config.yaml
encoder_arch: "vit"
model: "masked image model"
dataset: "regions of photos with short descriptions (Visual Genome)"
train_examples: 101725
image_size: 40
crop_scale_min: 0.5
horizontal_flip: false
method: "mae"
mask_ratio: 0.75
loss: "mse"
encoder_norm: "layernorm"
encoder_norm_position: "pre"
encoder_activation: "squared_relu"
encoder_mlp_ratio: 3
encoder_head_dim: 32
encoder_fused_qkv: false
encoder_bias: "all"
encoder_qk_norm: false
encoder_parallel_block: false
encoder_inner_norm: false
encoder_moe: "expert_choice"
encoder_num_experts: 4
encoder_moe_every: 2
encoder_expert_mlp_ratio: 0.5
encoder_experts_per_token: 2
encoder_shared_expert: false
encoder_patch_size: [4, 4]
encoder_layers: 12
encoder_width: 512
encoder_positions: "rope"
decoder_width: 256
norm_pix_loss: true
decoder_layers: 3
residual_init: "none"
optimizer: "cautious_adamw"
learning_rate: 0.0011
beta1: 0.8
beta2: 0.999
eps: 1e-10
max_grad_norm: 1.0
max_steps: 15100
batch_size: 256
epochs: 38.0
lr_schedule: "cosine_restarts"
final_lr_fraction: 0.05
warmup_steps: 300
weight_decay: 0.3
Rows from block 0 of the decoder of a small masked image model, named by matrix and row number. Rows with one number belong to one neuron. Each number is 500 + 50 x the weight over its row's rms, rounded and kept within 0 to 999. All counts start at 0. Numbers have three digits each.
Before each neuron's rows are labels from the 100 images, of 14848, where the neuron reaches its highest value: "top examples" is what is common among them; "patch colour" is the nearest of a few named colours to the mean colour under the peak. Only what is clearly more common there than usual is listed. The data: regions of photos with short descriptions (Visual Genome). In brackets: how many of the 100, against the usual share in percent.
# fc1: MLP up (decoder.0.mlp.fc1.weight, 768x256), inputs 0-85
# fc2: MLP down (decoder.0.mlp.fc2.weight, 256x768, transposed), outputs 0-85

top examples: text has "green" (28 vs 4.2)
patch colour: green (45 vs 0.8); black (41 vs 12.4)
fc1.471:504493494487505444627565530533525479512527668483507494498515413514451476499494421513444514525490591487527520487470468599493455520496490458441488496435515536535511554498432538496548456540494461610467515343558477515523484512520483483504544515475550648507483498
fc2.471:560516440490670417557526575522549456545529487423473500491475480485533507520565417448508458510440511543424517452531629608516479506433403496440415561506543504533502445437408512453486498505553422574518537477528421452491413469466531495455544440494565438535593482

top examples: text has "yellow" (32 vs 2.4)
patch colour: yellow (62 vs 0.5); orange (31 vs 1.5)
fc1.95:518473470467522477492618520600531494534580489516466447582522480497435501532461498510489433531496490470521539532573504541462439552491483427542519524562529574466539474510528585450511421514436564479339516431455405457509479482450521390490557470471495657488524464
fc2.95:472437470520468527543611513575561466494592526511510478543545403477509540484480579527505502459509493513427535600562482517504401449507539471511485488545530527428468570440475559412490523527442494423438386509421385440531501549463513457490453474498524539626538488

top examples: text has "sky" (28 vs 1.6); text has "blue" (28 vs 5)
patch colour: blue (77 vs 0.8)
fc1.298:537516482496497478533460546546522565505464457455453441486515457478432422487616361507401592504435582552434394537547552458525479494447537621513446525494479547515653544476445495522615514563519550540522477425525455517527502519528523545506477507501398565498525407
fc2.298:522531533490636501484557544424485410551491404531506540558525561475452580582525423466366402543428456501546591451502623534491514459433436513510500477436478426537555509541454539469478342483506439516595534534530482537490496444498553492474537352527564334482452493

top examples: text has "red" (29 vs 4.4)
patch colour: black (32 vs 12.4)
fc1.764:452456456450496487515539509400546440489464494594535455549493501511570558406484444548389469482536494448568551522467479569457432490553495494397549455478488477552412500470519521483505428530469409573500468532497471553567537507498468533574495511472485447526526523
fc2.764:620425449504540455506462505452477398482601452507486485491512579474437537584464522470444473482408421475449545528569628475512488473380485497420485487436464479477576535501506477474506497458482514475507566507465475511462480468488587453464484428556484570472600537

top examples: text has "green" (28 vs 4.2)
patch colour: green (42 vs 0.8)
fc1.271:497484487486480506574559566506516477520465451450484428427462558508441412529567380611469547606483539513503543491538589534531559606563522470566462461574554490545515504515609621551506543467561553511458515441517499512513491514522499431444499467460395513418504501
fc2.271:552460464476443527430405505477563498494563477582489501593524514488538581508440510464517478523498444492526494662561533454362481519453528517601572493448400561422502435496542536511480509468433545464498475494420417472535487488471507506523523538519455581451550482

top examples: text has "white" (28 vs 11.6)
patch colour: pink (25 vs 9.9)
fc1.572:532446526446468510509594531551435600521467528558481487527438492448590498456571559503612511437576466458406471539459457494464458519504501528453532480618465523434497468490549548456506506466477569427452521542486471476480496485507417524513502445600518485516468528
fc2.572:521498499488489489501458518477628539474485510448507602541471463482600557479489443567450554536486635477609551553433537644554382412475481480410512490490575475487499570526507548539573466550569392551461439413536516491500471471489483463505336473532498524457411505

top examples: text has "red" (29 vs 4.4)
patch colour: red (70 vs 0.8)
fc1.400:511485505451543436588594536500558502506555480508495451527480523537490531503531436591506545487486496483482474507497537536494501510501521499467502492540444505516472515451566504506357462439482607545346506453443512528488462479379461465527523464544401470485498512
fc2.400:409483472470480559436460490487597547434538588511512480589508581475484516525528432560477528539395505442521523553616545535509524594583549517519583479374451583490525610476556503518541505528580512519509485508486475495488495558471575523515541552497392544507487491

top examples: text has "white" (29 vs 11.6)
patch colour: grey (65 vs 34.6)
fc1.309:437499519540476452508566550525438433523521426571466500517562516617569485560434515459560589632512444492525569506571489509475437503481514468565542425559520623428471413551612506462543471571507565503526472454479466455506531479513480462512523443495565508499504499
fc2.309:479540539435495466479620561477510384588465477456466530541507455525447461421426511439420582588426421513542513484502413423493461376490492458419522469491487549628509542526493532507453495548477500474515405463496455490454489399481509530507554419499586547471537484

top examples: text has "red" (45 vs 4.4)
patch colour: brown (68 vs 31.9)
fc1.340:438522585506495470491502524591539376448509476449539448524510470529460461494442546508599435559464510463609543531439483506495491531521559507555525507409457528539433421479494503524522485499519336500443460465535508523510521500475460445556541483517477520489491505
fc2.340:536438485531635529604558474533479531493638553459392488440580445517558463502459548458562444477448447508503523498487516458520495464456550488490505517457488512437517403428482504524499521507555465506554511517448445499495507383503505490485489294509463573579518527

top examples: text has "red" (29 vs 4.4)
patch colour: red (56 vs 0.8)
fc1.273:467475575504488501551648516553505445486543567538511517556489565611550501520480526552477620509540538507615542515475484549448499488517554512518555443482450499523418525523542492494404445536478612420421452480430501500486496490412460506561511499534477466526457513
fc2.273:450481493463606571454501473502513466485502563496572458595550537468513528547538582485488434575517392465433491556625594499490540479544481489571505443416457563480558507504520487519494370400500487506484516551472506479495530504439460470500497418566394523460553516

top examples: text has "red" (25 vs 4.4)
patch colour: black (61 vs 12.4)
fc1.200:471513578475526452503455506539608543494528427467505469485442420538411417505447460591654486527479532490520492500550474500508537563544537549628501540552451523528520486470625490533535464475517505564451498428483536511497544508487476542555554470511549511472442494
fc2.200:455504425498487428549371483585561590526585567506532555484513437520516522526543521415512468544517600495440489524578485426467472539552520514479479564503521491543525515422473540453530500467456453561527523455460501511512508456463458481473492489423510648547384493

top examples: text has "man" (26 vs 8.4)
patch colour: grey (68 vs 34.6)
fc1.541:536537549513472441436521497515521457505550477584542573473529530481523530541543512507489511430407502505402515470468434432598476494471569494413492541453518528505456549391522510480463550383532412471520616611527487508521485509499438521517499511530483534531604470
fc2.541:501483465533516520599593557524502443517556517482573534525470465502523547420441546484617561514498491489517474525518415362483554505488560480477470531511489589486484452523521510462509585504476499447460379439483426458456517513517479519485412469517403525490508502

top examples: text has "sky" (43 vs 1.6); text has "blue" (32 vs 5)
patch colour: blue (55 vs 0.8); cyan (39 vs 1)
fc1.501:552507446516498463508571566496555490536559541459447566501541549532480575593537496481494500534491476559553476539596613488548479450395530580519435442441470533472495559411542483480506483479516500500427502526480459515468441466475547542506436466511470461600552421
fc2.501:506539452499574576516463608460450576519414462556520543614518546508578451450493509519546498433360521552498535554413528419520554533419569572439510517629491473476438515561565486505578517547517518460473444470590455506512497505523563502519470528444458477508437437

top examples: text has "yellow" (29 vs 2.4)
patch colour: yellow (67 vs 0.5); orange (31 vs 1.5)
fc1.421:495488471464523511518582512629534503518610479541511466603552480469463508514496527520465472521463474475514533502564510558504470521512510450543504502563516579466517496513512684478500393507428574468373533450477414465490481489440501334478453444446486677483485502
fc2.421:458435517422416539497547467550569414491492488514515481579544436469483553468469534534462510477479472464444518557571516524509439384541528448516484476499537509468507582456455593426439526509476522422465388494453440462494524541456483505506449479496505547590534541

top examples: text has "blue" (26 vs 5)
patch colour: black (80 vs 12.4)
fc1.681:490522533545495494503454597493641568555503564522513511479480544559461429468474483473500523531502541531479477581492586478506526513509620568576587466528517436485477531483507483526476500548462472441441474440519486477535483492472431554527494473434482489531543437
fc2.681:484460451476627565562469490560473436593549532463487376518470437599548506555479520524493446486482477447474486478507551548504513495456430511579500522441490417568499491581535484546513432484454492582589422512446479525485459450463487442469497443481409481527598509

top examples: text has "yellow" (28 vs 2.4)
patch colour: yellow (56 vs 0.5); orange (42 vs 1.5)
fc1.286:487471470500513512602580526606481521519590538513481484601489473472505520602500520542489463455487582478474590478479512558473471519508510461465518555553471560494495499499472599461504409543402542503415480462461442466510462475426508341468468463449445649511485502
fc2.286:552482450454511578510565515565552478494590480505508502601590488465497534478522586597523472453422515501454541520588510459513451421466450462591446518517565546435503520401443563416461485501418567415540478521440399457454443454443470456432450377479463519568523503

top examples: text has "green" (27 vs 4.2)
patch colour: green (53 vs 0.8)
fc1.766:577501457523552494528555538493472538535585568451446457521502424502474457589436510535567509552403406576567486504595575571521460579424481519531455473521543613492506505507527575495514427501400426511493471438529462495521457498494425481466518469531448592511495429
fc2.766:514547540610491520554543533522519562536484484439456572506545479518544455567555561466628528548495513588474472516444503435568473471480540489471436531561572438396374611511548481463466595514582443419533542481513492539475485463533495486492477523493530436569541455

top examples: text has "sky" (33 vs 1.6)
patch colour: cyan (54 vs 1); blue (43 vs 0.8)
fc1.580:518506455539568436528540551517527477523568487454371561518551504527536545544530502522511505537431504566524504567562578462534482438406551545471462449497503549436480572418503485478493471472512554482416520489459491508466427414455554546499450441508495484677550446
fc2.580:478559543545571592493456602420429515420455476510528506480437554508466441457572492541447555456492514569506420524457473452530544524473449568499512472548508471493466504575523439537607529562525498487476490503562529569574507531567552514551545567454478479459416389

top examples: text has "sky" (33 vs 1.6)
patch colour: blue (50 vs 0.8); cyan (48 vs 1)
fc1.592:542527476523544470533567563456546545573527448485393564515575542591539556465507561493549470558457486574518461565580555439503485416401534536435440431478547575463508554440572457465494472463491599465461555559482495500451432403449514550507432455548458462632520436
fc2.592:490542494579570515529485575529497565503470493477547593511487527457621475517575499521611520453479542548554475557474582382515519470472556529458530559545501445436412598546446484536549526497556524499546427526565482520442473431522585486544473499471499466503494444

top examples: text has "red" (26 vs 4.4)
patch colour: red (30 vs 0.8)
fc1.682:511555451489530415488476576517533537498504459485514550548460576580451476563592511494603527561499414483457467554485512515580535424460482478523477512470440524527477471449475521471423451467495496476492473496431473480578451520463444512554517507551493526497468442
fc2.682:470541558502545522534464492530474469531477476444489442406439495568500423374486547465542520556494526506502456548436499481460586484500451627516504506476443514573460433476584479516493599571573525521509482491478554636508438488515505475591528417415510518475474382

top examples: text has "sky" (36 vs 1.6); text has "blue" (27 vs 5)
patch colour: blue (60 vs 0.8); cyan (36 vs 1)
fc1.648:657573442560553476515591593455545498538550496461449547473521552584508534532526478482508493568451475590568480528560562476499496440382535570567418464438535468434450545409482489505519524434513515474470517486551497473431371464500537530479469452476490490567509410
fc2.648:451525473609524496554476580511479582479378448476542511479439566476559422468584448562509566423527514538506433439418532525513506484534451475488508515571529410536407529549474500554484505545486545552471467498544467529482527462510546488518454496461502444493434516

top examples: text has "sky" (30 vs 1.6); text has "blue" (29 vs 5)
patch colour: blue (71 vs 0.8)
fc1.558:546536493519579472551532570515588503572579452477444532516556528605547502491551513510551503565421493560517482570514562478541515463439525541455476514546491535445457528375527499505445519436507579457471506448441492503454454397426550500510498401553457510584526431
fc2.558:467554542591474514489449589492503535518425432449506514419478549569478416430566529552517605445539511558537384487464526491533570485547557538446585473521553449552466550544481443550526575548534532508496453461563545574506531529532456547512461573440462463513483404

top examples: text has "sky" (34 vs 1.6)
patch colour: cyan (55 vs 1); blue (41 vs 0.8)
fc1.756:539528470531566446540540553500551493549556477436377556512536529528539533542525477524496528528440498552512495555583569449540484443422532540470440461492543556435477569426505472491486471456493548484434521498467481512466415416450573546487416430484492480648543434
fc2.756:494561553563554605490475569441425566475439501510527502515469526462520403424595461524490504450483523567465431545474493430518521524456448551491495487576524455483451542556519467505578538577500538497445474483613544602556482514578539534534505523443468477506425402

top examples: text has "wall" (27 vs 2.3)
patch colour: pink (38 vs 9.9)
fc1.482:435479623499474497536615491489434460482496428477476542569524530546491431503477540562499573494530492472609543490487472473532568482486570453456491407456555446517493545550474582479486497516509520484457554515553533546507517528521522456511437480488567472474518570
fc2.482:488483520404634512394449491563515570499549453478546496516485471409582492468508461566485442544551540517577537548573448525494497523545493450617487519566519570498454473492553576538455443455579522557477523458482459549593432453472406486465469370412390587511488485

top examples: text has "orange" (26 vs 1.2)
patch colour: red (48 vs 0.8); orange (42 vs 1.5)
fc1.533:450457525454507462545535515578583468507567485539500473664541470556476521506451516510540498486467458438524577554485526560471477428559583463499583475527525501508523532502527627490445403528472553473507477450447507478529502457376455368498499452565473590488455541
fc2.533:506513532500574572467522458532501451481500548438586430589532441477510481484583448532401505517428507538483486493555523565488498494481508524569504462453451545467490515528523508482552492582559514481441410530491473464497426566474556525519585595479443536624519459

top examples: text has "blue" (37 vs 5)
patch colour: blue (64 vs 0.8); black (30 vs 12.4)
fc1.375:582530403522502540478545493483532610487517603375512526437515481505510526498450541484464538489520529592458431477477485421568553551406451589534433521424458539498511491441455437519563494533541438419465502516541465413461484502511581534525558456451417497569481427
fc2.375:480480496495593526560543475534508454505523472438373518600534516483544520549467479525589492495503503483610598570476506514504529451527526472537504466344534498543474509512508565543444458429666485514481494531471450559511514411471542476494539373456515508530579504

top examples: text has "green" (29 vs 4.2)
patch colour: green (65 vs 0.8)
fc1.294:537511506508504463563616523492502449482526534443493507504495463574457459475583424551484555527508491536552490468531524600547474498446557451472364427475526489519492534494462552457452526511537644547383505432557485547518466514516444510472505494438486481483490498
fc2.294:533508512472606538519452538566505468544453409527539428518557433471591476467520454452505433483472574514505472449480483547528486601517388492536491524557616559525443345531531570478504402495520394542549513446522463505632430539504451524447501489413555524426550470