config.yaml
dataset: "regions of photos with short descriptions (Visual Genome)"
encoder_mlp_ratio: 3
encoder_num_experts: 4
eps: 1e-10
grad_clip: 1.0
Rows from expert 2 of block 3 of the encoder, named by matrix and row number. Rows with one number belong to one neuron. Each number is 200 + 40 x the weight over its row's rms, rounded and kept within 0 to 999. All counts start at 0. After the name is the row's rms in percent of the matrix's.
# up: expert up (encoder.blocks.3.mlp.up, 4x256x512), inputs 103-205
# down: expert down (encoder.blocks.3.mlp.down, 4x512x256, transposed), outputs 103-205
up.123,018,215,213,231,141,204,182,152,230,254,186,190,89,211,203,310,225,228,221,287,220,203,227,234,235,229,178,212,195,104,131,106,180,166,122,137,151,226,213,256,180,225,247,196,205,135,210,228,170,164,219,220,169,272,162,207,187,132,216,236,136,268,174,230,253,318,205,167,192,209,175,208,158,218,179,231,210,257,198,265,225,199,212,197,203,195,287,254,124,161,189,172,233,189,206,200,203,226,233,200,179,140,176,185
down.123,029,209,227,117,188,151,221,213,163,204,175,252,206,169,185,196,179,181,199,178,139,264,228,159,242,231,288,172,178,164,192,185,131,209,243,207,146,189,196,195,147,208,197,180,213,185,226,239,196,207,241,223,207,199,228,234,162,192,214,234,137,235,200,207,163,207,270,169,208,177,225,193,156,156,284,215,237,150,197,198,204,149,222,183,276,226,253,172,244,210,162,150,145,163,129,179,212,259,177,213,256,183,295,252
up.124,038,174,220,205,170,230,191,174,240,211,243,173,135,140,197,172,216,207,218,187,222,214,179,161,253,203,251,215,208,156,205,274,220,213,216,191,182,215,137,222,234,246,167,188,179,258,263,211,150,177,158,226,147,208,176,122,265,177,171,207,212,213,201,277,233,223,217,206,191,203,274,189,205,253,227,245,179,232,203,137,156,210,136,255,170,187,196,229,194,112,200,175,98,197,173,232,220,188,199,170,214,230,240,226
down.124,051,222,236,204,234,178,260,369,188,194,179,226,226,274,261,252,206,241,276,187,200,271,192,215,186,109,205,229,151,194,207,164,199,154,184,197,199,177,93,226,211,198,197,191,241,171,219,207,149,204,233,218,252,244,233,228,153,201,156,185,284,287,176,194,210,215,180,218,201,214,199,176,226,134,234,179,218,238,214,232,246,222,194,190,183,190,200,163,163,223,163,236,175,227,209,180,160,208,206,164,226,177,125,140
up.125,020,135,238,178,240,260,142,184,200,133,199,206,204,182,212,171,199,269,215,170,155,249,193,244,196,195,174,219,152,145,193,171,219,145,159,228,245,165,160,138,198,259,215,253,172,160,220,124,178,217,275,181,180,221,239,148,209,194,197,164,142,182,240,230,171,218,200,176,201,166,202,261,238,190,121,164,212,178,120,228,259,231,214,193,188,201,242,249,121,158,187,260,224,285,213,224,181,195,258,177,204,243,263,198
down.125,032,224,177,105,205,199,208,279,196,243,221,270,141,230,223,222,170,227,190,213,220,208,183,204,172,176,233,256,182,243,202,203,171,189,158,151,162,230,190,99,175,155,223,179,160,191,186,217,206,209,205,195,190,208,252,221,194,175,238,231,188,176,262,265,218,171,137,130,247,133,213,254,205,129,208,215,162,200,250,211,198,238,170,208,214,208,163,223,158,208,237,174,297,232,148,174,187,155,215,255,227,263,179,160
up.126,035,203,257,159,208,218,211,176,177,189,229,166,71,227,237,193,189,203,176,165,181,194,307,211,216,176,208,212,169,174,241,235,246,181,206,146,216,123,177,209,172,187,185,254,234,227,169,193,232,213,203,268,198,218,111,117,218,129,231,275,188,197,241,119,178,195,222,230,251,184,227,208,200,273,203,152,191,212,265,99,254,179,147,216,224,247,207,193,190,264,144,286,247,225,200,248,236,138,161,254,204,201,151,209
down.126,045,216,202,179,270,185,213,369,254,237,160,170,181,210,191,177,207,222,173,170,158,237,209,203,143,175,224,253,161,159,211,191,229,173,241,264,228,173,163,232,234,260,174,191,248,199,283,215,105,128,175,146,223,182,233,184,164,165,166,150,232,198,183,192,185,266,178,165,158,247,273,259,177,207,198,255,188,213,157,185,231,140,220,179,162,226,214,222,256,137,184,236,144,243,166,186,193,172,132,187,217,291,170,182
up.127,038,151,213,205,39,166,207,187,123,214,225,194,157,169,189,194,231,102,190,223,240,109,194,215,153,233,229,204,182,231,253,245,212,177,188,157,215,237,156,108,251,175,175,227,161,289,165,196,165,211,207,179,202,193,243,150,201,293,175,186,227,214,201,289,230,165,172,298,230,237,191,265,168,195,189,256,209,302,180,171,185,214,131,221,191,189,247,168,176,178,155,211,146,254,168,191,163,178,224,164,172,219,211,202
down.127,050,249,220,220,233,184,192,293,179,148,189,247,251,183,172,219,173,237,168,230,246,274,170,208,169,183,145,201,198,110,237,186,159,228,161,166,241,158,227,266,190,208,206,183,201,141,204,204,200,142,222,207,189,221,190,138,166,145,234,206,157,225,201,114,209,228,247,194,182,188,213,166,202,231,173,139,231,156,224,213,245,143,269,174,209,147,185,123,219,220,199,267,198,156,207,210,214,224,235,150,214,236,191,308
up.128,032,230,203,227,235,252,196,162,200,211,169,219,184,181,218,245,188,225,173,201,202,170,105,262,203,276,166,235,287,177,275,253,254,229,155,181,237,184,166,193,164,232,139,181,210,133,201,212,219,231,258,179,163,229,237,215,194,235,159,215,159,276,189,169,206,174,204,287,232,197,187,192,177,203,183,238,187,239,211,172,198,129,230,215,156,221,248,206,183,113,202,218,251,243,276,213,248,188,180,209,185,142,224,228
down.128,038,229,126,221,198,201,229,170,139,167,249,167,218,246,172,207,164,127,182,262,128,177,203,263,197,234,197,153,238,206,209,209,181,194,194,112,233,280,237,199,147,197,195,192,192,139,221,268,248,146,199,127,169,232,220,208,145,209,181,223,182,305,165,193,212,176,180,177,243,172,177,154,215,266,212,179,130,210,184,213,229,182,193,247,221,266,163,215,257,187,205,198,201,193,251,209,160,187,136,197,190,194,216,230
up.129,019,281,288,238,171,193,234,184,151,136,222,125,317,123,124,261,301,211,178,206,207,240,220,193,234,194,282,269,286,178,202,150,244,180,196,247,187,160,159,152,217,159,222,174,174,189,231,195,233,185,182,183,214,216,300,180,204,249,204,232,162,225,269,166,235,163,228,224,235,139,136,214,152,179,180,212,184,127,190,219,226,192,140,247,171,147,212,229,156,137,208,205,190,179,150,274,193,201,189,201,189,201,211,174
down.129,027,173,181,147,182,240,195,292,264,161,182,191,178,226,154,234,223,209,128,208,221,198,174,238,222,281,177,189,186,213,192,234,209,146,180,249,233,109,166,175,253,242,258,192,207,169,212,202,180,207,258,147,199,223,146,201,180,169,224,133,229,128,206,160,160,218,203,143,203,250,180,255,168,205,215,226,127,181,142,187,130,177,251,131,171,227,239,224,174,244,233,145,208,203,236,161,176,209,135,191,216,164,81,199
up.130,034,191,248,191,152,265,236,179,227,218,209,200,275,256,282,258,220,221,236,238,214,249,171,155,227,218,190,211,111,278,145,180,249,162,222,284,177,109,202,189,191,262,236,227,165,208,180,242,217,230,216,238,161,192,240,155,214,249,231,154,258,216,215,157,137,160,133,117,184,177,193,208,227,223,209,123,214,185,178,229,261,246,217,130,195,243,244,158,130,142,185,174,208,255,141,152,210,197,225,240,151,232,201,141
down.130,034,152,158,211,139,263,204,289,188,176,199,203,244,182,190,225,249,207,191,205,179,295,191,182,247,197,184,169,169,260,162,215,218,230,184,250,205,197,187,151,173,183,334,249,204,185,215,178,159,209,249,220,226,163,192,239,212,247,189,230,244,305,260,188,221,272,205,128,173,146,187,149,278,221,163,252,282,225,214,219,177,233,159,125,168,138,226,161,223,178,200,232,245,261,243,205,283,166,223,213,186,208,137,140
up.131,036,232,155,233,289,207,197,216,222,210,221,189,190,204,164,171,259,232,228,179,187,249,231,157,246,185,220,229,154,157,220,190,212,236,205,243,219,202,236,307,281,173,206,235,189,129,206,205,201,222,141,212,242,198,138,195,209,171,230,236,147,218,197,135,209,179,236,198,152,198,255,246,229,233,200,191,192,213,274,134,210,161,260,138,146,205,191,204,152,92,129,222,143,193,263,135,262,207,220,159,153,167,202,215
down.131,050,133,256,187,167,192,176,251,171,208,229,225,212,249,234,261,113,175,232,246,249,200,145,226,208,252,200,256,206,243,197,172,217,191,112,164,147,215,184,154,217,246,198,219,223,262,227,196,120,239,282,155,107,201,227,221,212,248,180,204,198,191,157,302,235,164,132,172,214,227,183,174,233,198,204,241,179,284,128,226,163,239,70,232,227,224,249,212,265,234,214,166,174,212,163,232,132,219,216,160,157,210,181,193
up.132,018,237,195,219,208,329,242,170,250,239,209,157,179,199,229,116,211,190,174,251,149,209,162,217,268,210,145,189,196,256,192,198,179,193,176,227,151,254,220,304,190,202,239,129,207,212,215,188,218,192,204,157,169,178,199,289,185,175,215,136,213,186,177,156,126,154,185,196,209,228,183,221,185,253,206,76,214,170,209,163,226,215,173,132,186,250,166,187,223,67,237,156,220,222,198,170,172,227,185,249,202,215,160,231
down.132,029,196,300,190,247,253,230,137,177,208,191,99,238,217,174,229,206,249,141,198,236,209,183,128,218,212,222,228,179,188,223,178,242,194,225,205,259,203,177,146,194,224,203,176,188,197,171,299,59,176,199,163,173,171,183,193,166,169,210,231,217,212,188,184,208,228,196,284,198,243,43,189,215,174,155,148,176,196,231,259,199,284,180,217,298,132,148,227,114,164,117,186,173,198,188,232,209,251,210,201,212,231,186,219
up.133,020,149,198,232,207,243,182,209,205,208,217,202,281,207,197,200,247,181,207,177,222,235,208,247,193,171,237,200,207,264,187,205,263,189,284,174,203,256,158,177,221,194,138,182,159,182,201,198,158,182,175,206,226,246,212,183,219,161,95,154,174,180,164,207,238,190,195,152,193,212,185,125,223,282,245,173,226,239,200,247,184,275,205,193,257,210,241,186,204,135,202,222,247,203,51,224,213,118,280,180,246,201,212,207
down.133,030,246,297,201,217,236,153,273,270,265,139,182,213,188,225,242,208,202,258,175,220,217,130,198,232,185,213,176,165,241,218,190,179,207,156,226,191,262,112,123,205,177,166,172,161,201,225,176,225,201,255,214,215,168,214,212,209,195,185,173,210,241,158,211,129,190,282,206,241,176,171,159,263,181,286,123,215,238,158,233,205,208,179,201,192,269,194,208,135,229,246,157,188,211,126,223,224,253,261,205,188,238,208,270
up.134,018,221,175,161,197,227,119,135,135,257,222,180,163,233,184,204,186,251,271,195,194,183,232,181,243,215,197,199,168,177,135,227,171,258,177,218,201,217,200,247,164,187,154,198,209,140,245,202,253,193,209,216,192,244,191,248,169,258,254,162,138,279,214,173,200,195,151,241,94,189,281,208,212,183,183,210,175,206,250,246,211,284,330,176,209,232,198,244,168,172,209,214,233,191,251,209,326,237,206,193,236,208,175,166
down.134,028,203,152,243,173,60,206,229,172,190,189,202,185,214,166,271,138,205,139,230,212,102,250,262,209,168,258,263,229,221,172,198,151,226,157,214,284,145,206,224,229,143,213,206,107,175,185,205,237,185,155,290,207,174,201,206,211,166,170,167,258,238,263,228,210,315,203,226,225,200,185,172,203,205,224,201,178,186,210,185,188,253,213,229,145,238,252,119,201,207,200,217,225,150,221,232,287,203,190,170,263,237,179,220
up.135,031,179,216,84,102,208,174,137,303,193,159,178,205,206,249,171,233,137,248,238,229,170,169,210,224,222,203,147,228,195,176,181,206,215,149,223,236,186,278,245,180,175,209,235,184,196,186,184,293,188,222,282,124,172,207,238,171,218,203,228,175,114,251,185,146,179,182,151,117,178,230,209,152,177,143,170,203,147,239,199,279,184,249,160,262,211,198,168,197,164,220,158,200,261,253,182,173,206,187,203,282,238,208,165
down.135,039,169,189,135,167,184,253,160,212,193,255,268,272,134,178,215,217,239,166,199,199,229,117,177,233,189,150,223,236,249,231,188,208,150,113,193,179,230,249,167,187,228,243,126,165,205,107,208,263,164,339,191,198,258,225,203,209,213,165,133,175,182,116,179,255,230,222,147,224,169,100,186,185,192,198,301,203,186,198,186,161,189,241,200,188,185,255,212,203,177,201,267,255,214,188,207,183,150,276,102,254,221,168,216
up.136,121,111,227,165,179,215,228,209,246,132,250,158,247,148,187,244,155,199,227,203,203,186,173,216,156,236,189,235,197,289,228,259,226,225,212,244,240,157,176,110,160,211,235,148,149,138,182,229,185,208,155,185,200,279,212,170,245,206,208,165,233,136,249,224,284,221,267,191,193,134,186,278,228,220,163,211,209,202,227,153,190,208,253,175,155,240,246,193,215,199,200,177,158,218,213,188,152,169,262,192,266,205,245,283
down.136,114,208,221,166,154,177,246,207,222,147,194,232,227,171,184,236,143,147,207,222,237,244,154,238,182,136,241,225,184,255,220,223,201,296,195,171,277,134,194,188,128,227,226,236,197,202,222,272,223,243,193,212,206,248,172,202,228,165,257,216,248,227,138,153,266,169,202,239,214,267,196,301,214,184,211,203,223,223,260,196,244,234,236,171,178,200,218,181,226,228,227,191,170,166,194,104,197,114,256,216,223,180,211,203
up.137,047,237,238,226,240,248,234,190,274,227,162,146,242,202,305,161,179,202,271,234,172,187,229,202,214,168,201,183,274,202,229,243,208,215,170,208,183,222,171,193,236,189,173,199,232,157,118,231,243,218,153,174,189,145,202,221,248,220,256,188,188,218,259,220,256,169,244,179,167,181,193,204,219,130,193,221,252,241,105,186,212,266,245,175,252,216,140,231,228,224,237,137,262,164,168,230,192,154,163,146,287,240,190,208
down.137,054,211,137,177,195,191,191,181,185,162,193,214,218,268,139,188,155,213,154,285,218,205,213,169,245,165,213,176,176,128,197,190,279,198,214,277,169,191,213,250,199,168,175,247,209,290,212,231,214,173,279,290,170,182,197,222,125,204,239,203,109,157,126,240,220,170,176,236,190,222,257,193,200,162,240,179,176,271,251,253,242,125,220,216,212,189,220,251,187,243,195,248,219,89,216,111,162,195,234,172,187,155,154,153
up.138,020,223,163,181,129,236,169,210,169,167,159,185,245,148,186,211,117,123,225,253,222,214,121,207,170,230,267,215,183,126,250,205,232,178,180,179,295,182,224,229,75,177,219,280,110,218,156,218,230,229,182,173,172,202,136,169,222,208,198,177,237,217,234,251,188,251,229,257,163,223,204,93,167,189,173,246,219,166,150,120,223,213,208,242,205,170,157,243,225,84,232,173,155,225,201,235,242,211,213,201,202,264,236,209
down.138,031,234,209,268,198,267,214,231,212,255,200,211,240,267,221,200,217,247,229,210,217,228,178,247,129,123,206,228,207,277,172,136,141,113,199,223,240,215,130,196,180,216,192,246,237,189,190,196,200,229,264,278,183,196,196,219,279,132,176,238,203,195,260,296,184,258,178,183,203,187,249,190,178,243,239,104,254,175,190,198,130,234,164,202,148,183,141,238,268,188,188,225,188,214,176,240,229,250,103,157,247,218,259,267